{
  "crop_scale_min": 1,
  "translate": 0.12,
  "encoder_norm_position": "pre"
}
Rows from block 2 of the encoder of a small masked image model, named by matrix and row number. Rows with one number belong to one neuron. Each number is 500 + 25 x the weight over its row's rms, rounded and kept within 0 to 999. All counts start at 0. Numbers have three digits each. After the name is the row's rms in percent of the matrix's.
Before each neuron's rows are labels from the 100 images, of 14976, where the neuron reaches its highest value: "responds to" is what is common among them; "patch colour" is the nearest of a few named colours to the mean colour under the peak. Only what is clearly more common there than usual is listed. The data: microscope photos of single blood and bone marrow cells.
# fc1: MLP up (encoder.blocks.2.mlp.fc1.weight, 768x384), inputs 0-95
# fc2: MLP down (encoder.blocks.2.mlp.fc2.weight, 384x768, transposed), outputs 0-95

responds to: cell type: artefact
patch colour: pink
fc1.511 084:535513492538503489503500505461509524522532531545518475514484506499511486512505503511508536491509482478501513492529457502526521476520528512457509509484526464510511497464510466531525521495491551472486538545513529514487523519526505516508484522498495439495483522485481507522532529513520497484
fc2.511 084:482527502488477452539507505497521520497518487512484516496526503465504519455505506511494541485484507539517501529486545507501487526520500500498462458486489530493474496532516491490500505492457461488501494460449556501488497509482497463502498430474505528499501479577510507487485450475498470481

responds to: cell type: erythroblast
patch colour: purple
fc1.658 077:524498498456531541440530457476510497530502515532494486510518503450483505499490484500494527550482420513535507516468488500513511511526517521512542501511515514511486505521512506503491508490506481501517483504471499498515493489472495484471519510516529497455491515515506511481467490525498503482
fc2.658 084:472492499510445496522472437520490548469474514517483480488513500541481499488470514494529472458528558488518485465458510501538517509516508479488523545498524536483515500510540515474502507474518516517480514474496514470465511469445491510528506508496476495495496426502466466524495524513492483524

responds to: cell type: segmented neutrophil
patch colour: purple
fc1.258 103:462460508533473462490544481492469481528469489494537527508484512498538498495499484496513552480476501479469498495524525511544510538508521521532493469486457489496473501495522498507564510512465505499516513496494518474508494476508493513484469496479518506488460531527538505512512500519506533498
fc2.258 108:456481514547476546492482455449529493507465510488442493506487487505471494514518475503502454463531527511533493500480501488540506506495504513464484523455522485487529491500535539509471542487487511491504491497477485455464505464452519488542507515474496463513531523515489539483534513511504499501

responds to: cell type: lymphocyte
patch colour: pink; white
fc1.442 111:520520478506478539475491499509522503464487486449520537472532491512508468511547480453501477479491523494509516541471472489510505540510494525523509508527515527450482512479506521533521472497478496535527546496478454499503497491504512543502535524452497528517461497527514496514527555489511574533
fc2.442 116:473495460497498528500509474493505456477467489486516471536447518523500467488455487493562440490509498495501493475471506483499521509499516486488501542481460481497505513508540507500477475505495516527488501538478518459471522433515492511543532547446520528509517488530524538516474500487478493513

responds to: cell type: lymphocyte
patch colour: blue
fc1.422 094:506473495532514461542492493501517510484525514551537486467510511502506475465522523519447516496499522492496491480569502486509476472485531439481511505488505490487463510533484506489520528491487507523489501519475522469506516558469502493532496544504467492495495532524487503492559518511548486531
fc2.422 086:517532463489473517482497489464540500542503486514523499502495473497514522445478506494454464466525503520523494466515541507517454504452512514446473464489490465486493480476527521504486500493448487496516491465478533482521471512500503528512524497514513482501500525475506507478517487514476512482

responds to: cell type: segmented neutrophil
patch colour: pink
fc1.683 106:451473466520497504535505520511524502501510471532491523479478486517503477496449482489525541470497548508506518521510495553510530529518523522545491472518528524500504521479499494469503518467488492477525515519514494526536448465460455489492488447465516499511487434548507490500532519474503513487
fc2.683 094:505501519503499464492545465495473526521456471454539529528481515516490519504488515526483450518447456496477528492522511486464490473497469503507509480539459467507489486449502484536516494537533503507462497475481517460494524517510517474478499560506470486498450509484515525459487504508508510534

responds to: cell type: lymphocyte
patch colour: white
fc1.140 090:443461511519507503503497530558561479496516510521464467489449517462490516527514474495522487498504485483472495524520516482502488486542531469507483444509516495519521509530549500486519486571494488496486515541540530525468483520551512509495473488497466513503491484505448525505463551482542492520
fc2.140 102:527495537475459491486522487550499547517477512510490471499519462498531499530497477464476450506514525524518514518537509489456523511510516505498512519490474475510570535457490480511525519473497469494442511493486517494521507510523511456546553502519455493439502505510508469465499544510492511528

responds to: cell type: erythroblast
patch colour: purple
fc1.321 104:503481515518482465537494523516499478540499499510514484467496481492497482521477503511506514507489495462475527532476487508476482536511549500532482495505481454468528482521495506506503506536458521477506478497509463450509498471497583499488482486504513528518464499489501544509499478557480480494
fc2.321 093:472481496497440537488473496484515503480473516476482494507505520522533501490498465470540473524497537520519456502486518475523533539498472444470477544448538545462508478495514529528471532495549501523476505528518477447507507495519497478540506522451444493505481484538476520462498523507494493567

responds to: cell type: promyelocyte
patch colour: pink
fc1.178 117:516500482501452516521512503468495477473513493493498548481430517482537521489473473478531502487530483525496483484495483489476448486526492518528467492529511519444476523532478503512445484522478487501455518484563550527452494478519498476505524453487478474497508506490460500519533525453528515477
fc2.178 108:509537514473467447496517518510516497489499441510521486546536486524443498514519460569487454502458494523486528494521501514514489481487518505482493494455496521522544492463524501514486484513547477498499489489476483503505454497511486431522507516464511521527511537523514503498511452554496485459

responds to: cell type: erythroblast
patch colour: purple; blue
fc1.631 107:534475458527481493541489486483468517494484495522530483513514506478516460466508446512469537480471533492509483492481472529524516528496493527548501521507470512445497516519546492529498513530468487498509503475508473550522525485505505488485520504493502525487509544521529440528519489473498525541
fc2.631 101:476486564560503501474500527471524455530510499524514451520532509523500548494473481505533507448516506501495530508512468499554484544459483493515513470522518565529491495450515496493464494496503456532461494515476520525505494502468511473456459512474467472508525500506537501498520482548524465484

responds to: cell type: artefact
patch colour: purple
fc1.460 099:535481461492510505473519493495500476504508504504489485508558494496480514462518519579482575510482508508538465508561491503508518540468526488490510524533500503482499502501525449483533550479471467513487526490501513542513568498495516510532503508547501483500503513496484511459468496472511507481
fc2.460 090:487559539509531530514486525454561541504472500478501500523518518475519502513511478495485496493499459465540509494497496492531497546505481486481518466505527532512499500491492476487489535560478497531498488502468532497548447537499474553519494526481509541474504516488474498498527499467512520538

responds to: cell type: segmented neutrophil
patch colour: purple
fc1.341 088:514528468540509499521521512497498493501532497544505477452474483475520468497498504536450527457516484531504507496512473500447503506530475481519525549495496463509554520496457480482483527502490544512505482507508504448537505514526482503546515503445512479501522457500449516469493527491454503483
fc2.341 089:516505503486495520502519503525484512523484476527495532495496466496540525513519492509460504510514498478506490558531552531530488482514483490538510499508505540486527511472511519497484512528525519506443460501508545455510495521527504522486484483502529525485464513510529504495452520504499485443

responds to: cell type: segmented neutrophil
patch colour: pink
fc1.168 068:433474493522494460511516494494484508505512472535492514515480484496502506527470503485524488500477529508472469465461453478507479495472502485520480490509513504499495463507491470518499468503510528469497447535521500469512462498535510507498490503492493483475513510529520470488488500501477526510
fc2.168 082:522508470515488503480521486533495529505524494483522509488509482523472524460501503520488512519464503482447499487497471503474498502481482540548555497496486494513529527453564511539495495467541511521508533471507452505507527503478469514488496526454458515517505462470483474535468499546483463524

responds to: cell type: blast
patch colour: purple; blue
fc1.678 089:513478496490482511511514516497468478512497516526482529534472472514484498490490464485488491487521472496455482495508508490502463521552479495510483504520482461497489447473481477496473494526487473505470515497543518497484490525543495516524485453494521505504493495491507500508504470523483470479
fc2.678 085:476525502440506488473503514505479464533498483506505474480517491515498489525461515486522488516481524501506502483513536545475497522465489505560513512471494567508514514522514525514483495448514491490477489472481503518522521473489496489471515516506472446499541432524498467514486495522538498506

responds to: cell type: erythroblast
patch colour: purple
fc1.701 110:503493486512531483534508500531545491494503492478496531507434514484471483483490514491535490467532472517546527513497556525547507522524533472519449456518499504541443463469488498494494531483479504528485547499509499518463477518512455508514491560453503442531504458530546533504531538489497467455
fc2.701 099:513496513488453493524519494476499490495487510530524492508500521471496471507473498481542459550472475546511498456491443472495492481529521491495490527538499508513511525460509494537482492532543454497485533520504489467556495505540511510489528541486460536537454517549502517543484488511531525521

responds to: cell type: artefact
patch colour: purple
fc1.286 109:479499469499502468510488452484500445498480528510515475491500458524492473495513511497474472474489531505509481480494511496550492460480466535463534510529507487464503528513525501519521481515450506516506507506492499508481512534528480503479455478526538520525460548512459519451527499542557511492
fc2.286 112:507524479527529477516508530501489511464532470492503510513510514512531529525502513514542516501483543499497529484519488486527501507505490533517498494449509504496486518475535506510473502452473482494566508445470465484506518475499507521512515504499451516516536447486500496533495478501465470499

responds to: cell type: artefact
patch colour: pink
fc1.139 078:532499531516483497506467522528487510522530538481530492501484489521498458488542499517470530502500527515505520484521499477493507492556529473476508499526479478443530506497509494535508479525462530499517523534496491557458473515544515493503489489460498452474508455524462478512529482498506496492
fc2.139 077:479510519522504490534521471511518508479473501509496509489518481485498527476462492471522460459482497519464531490500508492525529493485476533527526523474487522502446521483534475471499527496530464484512479433464535500505504498470478478518496488473500516508475543521517516481489471539507455516

responds to: cell type: segmented neutrophil
patch colour: pink
fc1.329 096:453490460503472446525557497517518513518483473457510513494524529487495483463523529538496481523447460506502537500535493514541503500479517487466471514519501477493502466482542515498552527455485487532502487515525523480527430536498479525475449470480457486495482505476490539546500473468516494536
fc2.329 093:484501451503502490523493495465454493511507504478531483509502509505457539488511471517507492525542526496434495498487495518482526493507537515525526512490456440484529509484500548507491503473496486490500527495526508542534587460496517487511492488516470492543513478474505445491504543507494485511

responds to: cell type: segmented neutrophil; cell type: artefact
patch colour: pink
fc1.160 094:456471463513491507499446446494468511491525509481501471500465469517495456503475550513461481512512555482520529513506508503499490503458502513450500492546477498457487555493505440511542501500482525407535466573504482496499500489509530477502501490544514501499445484541487516468524518503485521521
fc2.160 095:491509462543523477505576520487495518467523500509504508508513515526501522527507522469537514502468492478503493461507494520481460518517487535546514500473526476501505514484531509530510498463509482528545498438471493461489500479536479497488480517477491479501533456472486456521478486504505539525

responds to: smear: peripheral blood
patch colour: purple
fc1.125 097:511524501487518472497489489495507483505568489517477454531515476478505518503516494511444505486531482477563528545493501559502522555498564494528501526493466460486493486499454458491509508481491526478497454512509507453517493481521520518537521465505504515489504509472513533501470477515496478459
fc2.125 085:519498501471482503477454532518526529492480469497502495516500492537550512530489510458561517503529513489526488508484498476504499498498487503493500539500544532522539524530550512539515501509515507478470500499523500492468478485501473552514535465475505511487481455535534500483528503532518468498

responds to: cell type: plasma cell
patch colour: blue
fc1.441 101:488525491503500513480474541513500527544488494488483502537516480529502473536469514517468541457509497477505515542523506490487505555505471487505487556468514518477467490463464505493455547441550514497494501492506506519560517459496507483502532462504492488473544511480513533467493516528541480477
fc2.441 106:510483469496501448509505484512487474474462497526476512449475476494532514471495517509420549548501541528488497525489542469502540482519469493502526526515472526521475512522477488536505540538494529535519500525510503501539494504523522543534459459547511516528511545477495485498561496476483501493

responds to: cell type: lymphocyte
patch colour: pink
fc1.715 109:489497503502481536488490519517547528478511513524554491516468525486488495517511505519471485505531503504521488559516511562512551468548528532475484514487495512517507471504512462514516480499476489517487474524485494470441467504509492493498485459500477513536484482532514497539503520466509449520
fc2.715 088:505493457498507466535515506529500523510502462511458500480478469538518518452524479501510508512493523484437501494445497529461530518481526486468495495502516492454516496504504521519510522497495528466542539486488524491509554524487523558544537506490486504468492577510541526470512431542505517475

responds to: smear: peripheral blood
patch colour: blue; purple
fc1.637 097:476511485510446507504512449512494498547465491477543500487516553492498511453523520484522486570504478468491441498490525553556527521499555555510501502530513480519515476527496535507511541505490480490513473511491508482547462501482520516451505481533504513488479483553485510512522502489502539507
fc2.637 097:461460526502492493501493503485511487474460508547477494510485508527495508479500479485544491541508518461537466471506509485527504500508439505485500509490496532522499480499496501509509515489534513516454505504507454465405481491492520439513478526496511498517508514504501512516501514512494512523

responds to: cell type: erythroblast
patch colour: purple
fc1.362 099:529504493485508541529522574501479502530490523486513515489492546517512466510480463503519541487473462523467529548499512467495488568535501490520515504524490499467505493474490518518514534471470526520501484532477485463480501477540498502524506487484519533469470512552509509563483522516504480482
fc2.362 096:465490498479440456500459475529511509446474501512465515484507497531538488501485460508542489505495548522477498529473520471512543548515482495500505568475517524474498506525522508494466492492502530513492515489497506478503511452509494498543493484518486532550522483490505499470480516528489479505

responds to: cell type: segmented neutrophil
patch colour: white; pink
fc1.293 059:437500521485468509463469510462508488498484459518501517494505481510481536483516495503508512537471520529524486510506498497497492465482522518483505504538514479481522474469502453537565500511498495508464528513498480523508480514511482491475417515492506494517532503507540498457508502500529481484
fc2.293 073:561478477511470512510555479481516522503527493483521486474505533465444503498539506510522477466501519482468516485482461507511497522475493513525524498484509497514524529530525529494468471450529485493509519457469492495490484472487495478517531500492513485503494473519487479553469480525486465544

responds to: cell type: segmented neutrophil
patch colour: purple
fc1.668 091:461506502430483450467506483477519469490534517506505494499509451489504545460533465529548513464462540503515524504492497489480532477474543541487496479540530513508524485513546511499523489479463534522497454509491516538467488487501505487538491520530534530538535503512507515530474486506504481507
fc2.668 085:491495504527503515523510484485504547534485476524515485525510551444472494533497501487466503491508485492450503501486454519549485521545498473496510475486466474508484526465484472473483493516510501511518522455524500465513498476508498515511489480475438488465470524515479492482510500481476514501

responds to: cell type: erythroblast
patch colour: blue; purple
fc1.154 113:490529486513505502528459471542498521519506492511513523473490470496511484501513523514508491450488495490508484518496483499512506557519526470491473487474512504500475476468516488502516531494476525517476503465515525543523467497534502505483471533493492451497549474522548539516533536473491450524
fc2.154 106:490498542509485510476538496483517483492465505515491479491516495492461468498503487489505456475453488514516477527530512517526481515537508525498506524546468502488510547463489488557441510487574464499545544513512492507545495495509494520469504501481486547490486466531511489487492460518485525500

responds to: cell type: segmented neutrophil
patch colour: pink
fc1.375 099:454504501546514509560478520485531463455519497540470490491490502490501498521512487494520491488439492518513520541503503477467505513513494513520478526524463507492495501507524480511508481524486495528520531531514468511439486515520530502498497509525509524457521539505476549519515488521460486568
fc2.375 103:499504464453448492459482486474527505498465498492508485486476461477466486482478486523484459495528528525477474487551499468498499466470492470485518512514547515485514523500539491511481496472506481536463494524451513452498452546486514504508512515500482513498504497477527505479506542495479503526

responds to: cell type: artefact
patch colour: purple
fc1.380 124:472445549473502516501497504532500509502542517528482503493444552503483485498459501502509486540508548527499476457492532513526512491520457499503501466499490475514465507496492497503472484446512510495532536475483488542480468484501509485473488494485490473463536515512496507471508501499501496525
fc2.380 113:543499510490483471514488465477516522485511512489525521504475461485473451473493468534511503518507451464479471519485514476471494439523508481524521494527486474495487485494491522513465457514498499522568527492503479472559509464491477515535492539576492498509530505494489493490501511484500484469

responds to: cell type: promyelocyte
patch colour: pink
fc1.5 090:471518519509546507528475490545512450472547539495525520509483511488536494512495470539446512529491515485516504496498518483551468490539479490511497442526502539511449500516497479491469498484490504496479467494473495525499523486516495488480498473491490523488530480496464472511516485481538484505
fc2.5 103:534553471475502518501512494497502468501476485541479477503513509512499490491502493514519467527495501514459518512557529539486498506514526495496476515505515512517518528498502440501521535489509525491512501490511557521481502481497492493511522505523495460482498495497500514530494480494492498484

responds to: cell type: lymphocyte
patch colour: white; pink
fc1.159 096:458473456483466487511535504510495469514507481498526532490465540504504499520494515483504514506484478475467532497529497511521469508487522502514500473522509476538529504498545519502523546496485499540505490507522519459499463524499518489502462507450450521562491473499510521509552506515528486522
fc2.159 105:482490511508486483526515473510456533505484503480507492525518475525455510500471525496524411529494522504508517509508459511518502504504526490509533543495458451520546520433503482518499518477502459489489534505515474507505543485473508480540522533490486485505490466445525502496507520548485530516

responds to: cell type: erythroblast
patch colour: purple
fc1.249 093:526493483541505524516510468554462508482480511498493499492470512496487469485508498540467570500502496498476525558519467480477539492497468503475450544517482556488492478549458494498536523510512511480502483520484521504466536530502488534505519489542469498478435502461479541538481499469548480523
fc2.249 100:460533500507511535512508506487535485474507474498542476478486461536511542501480523449518438482482529522462510480450509545516511473493519527532476524472541499526543499496540493476482486474525475510514542493484483495460509505504463526500532518464495491507529483500527488496440496522469447485

responds to: smear: peripheral blood
patch colour: pink
fc1.459 083:529533484503503490498479530498528498465493556533503523523466488496567473528525456500490539499468506542511497472537482496500493451524475513569474495526486533484492500539498535500502480507486482506518488509528477529498488475509466514534539499475468513513512496468474496472527494488525465502
fc2.459 091:485499514504500508515496511496509466495480478517523525502520538515497487510469485497526494474474484519452489458510465484504546522513482481480482544471486491496509493480512448523493518521513504549461546462488507512491502535551513473509532530479438479509484494557485532485486507487489492479

responds to: cell type: blast
patch colour: purple
fc1.601 100:514523525466506495505532554512471484517467532532499496498465466484530481526463486561481555489492527501474533509495502440524515520561489503526514471505472490524482503484477464490501497476507505466449534517511533503520499520558523493473512436487482553481495480471523488489508540455493501470
fc2.601 102:479525501502521497545491506469537526510518519486489526522492468479525483510498486536494536491483500483475475507466529532486508454533486534509511532510554509533490489524486511503464510493522514541517506516499501525542490494526458554507511517546546477516514522511504487469496487481515451465

responds to: cell type: lymphocyte
patch colour: pink
fc1.656 105:495586518499448528486463504424553516509523497462498541472490522492518480517536487459513481515529486477500522504473498520511440517548525498510516546492522529433515523499482505483499482481531457476505494482486468454500444475518502525487482507496519521529495509544474514517541507461508491519
fc2.656 107:486477501497506463493524490536502495490473459497462499531513517522512542479484482490521480545515529473493476487483500490470543469495476489457533485501482475511502530524511484512536472498453481521508515513490498497480513501509468506506526521483469479530516546542524549458494512507475512484

responds to: cell type: segmented neutrophil; smear: peripheral blood
patch colour: purple
fc1.624 087:504515475484498497504530510503495518480559499490490492509553496517498468500518501465445517496514444461538470525473498521535500492527537495500529513528489486459466488520464530527541529478487480499499468538484533482537511542543534520512515478507509485510500556513525521495450526431519538468
fc2.624 102:463510468493454510519447494520529499470459462522504471498499485523514516514505481483533516500542529504474524454482503485458512507514464495501497526480530528492522520522510449510523478459500540504478507474513476509440508482496491487527535548465524477485509468531499505501506501554438458488

responds to: cell type: segmented neutrophil
patch colour: pink
fc1.261 099:510472555504476463477474486525516440511495493548497508465503499472536492474487496500462505531467519459504447513462466535488505483516482522517530473548541491504486501484511539513464490465495503509524512501447454507508489494510496508480474532511492510501518503525471557521525539470470515500
fc2.261 086:479533456551497505515545497471514536493501520515503506501517495465467469463481524515526490489562479482491463529481542499530475477484488479513532511470473487503479489493512500481538545483519487530482495528517500498529447542515484481469478477525516448503508483479502487488509495514487481520

responds to: cell type: artefact
patch colour: pink
fc1.729 087:504456496521490549496513473484482505483518510473498489494495457498466510477512507498473519503465495500511494500499465515512532483538507512464519516478498499480468498509517522543482473513433509448481520557481508524529475543515489534497490451551560473543495507525467458524507502507509518498
fc2.729 096:474524506525494473577503505525522558474504426539543475487489499497504537488524486500549528459506482516461527495496490492493480523485513530539470517475517483507490501495524491486518509463488497486513451487513471530486496479518481502506515507438508479484502521511502506532510470510474434498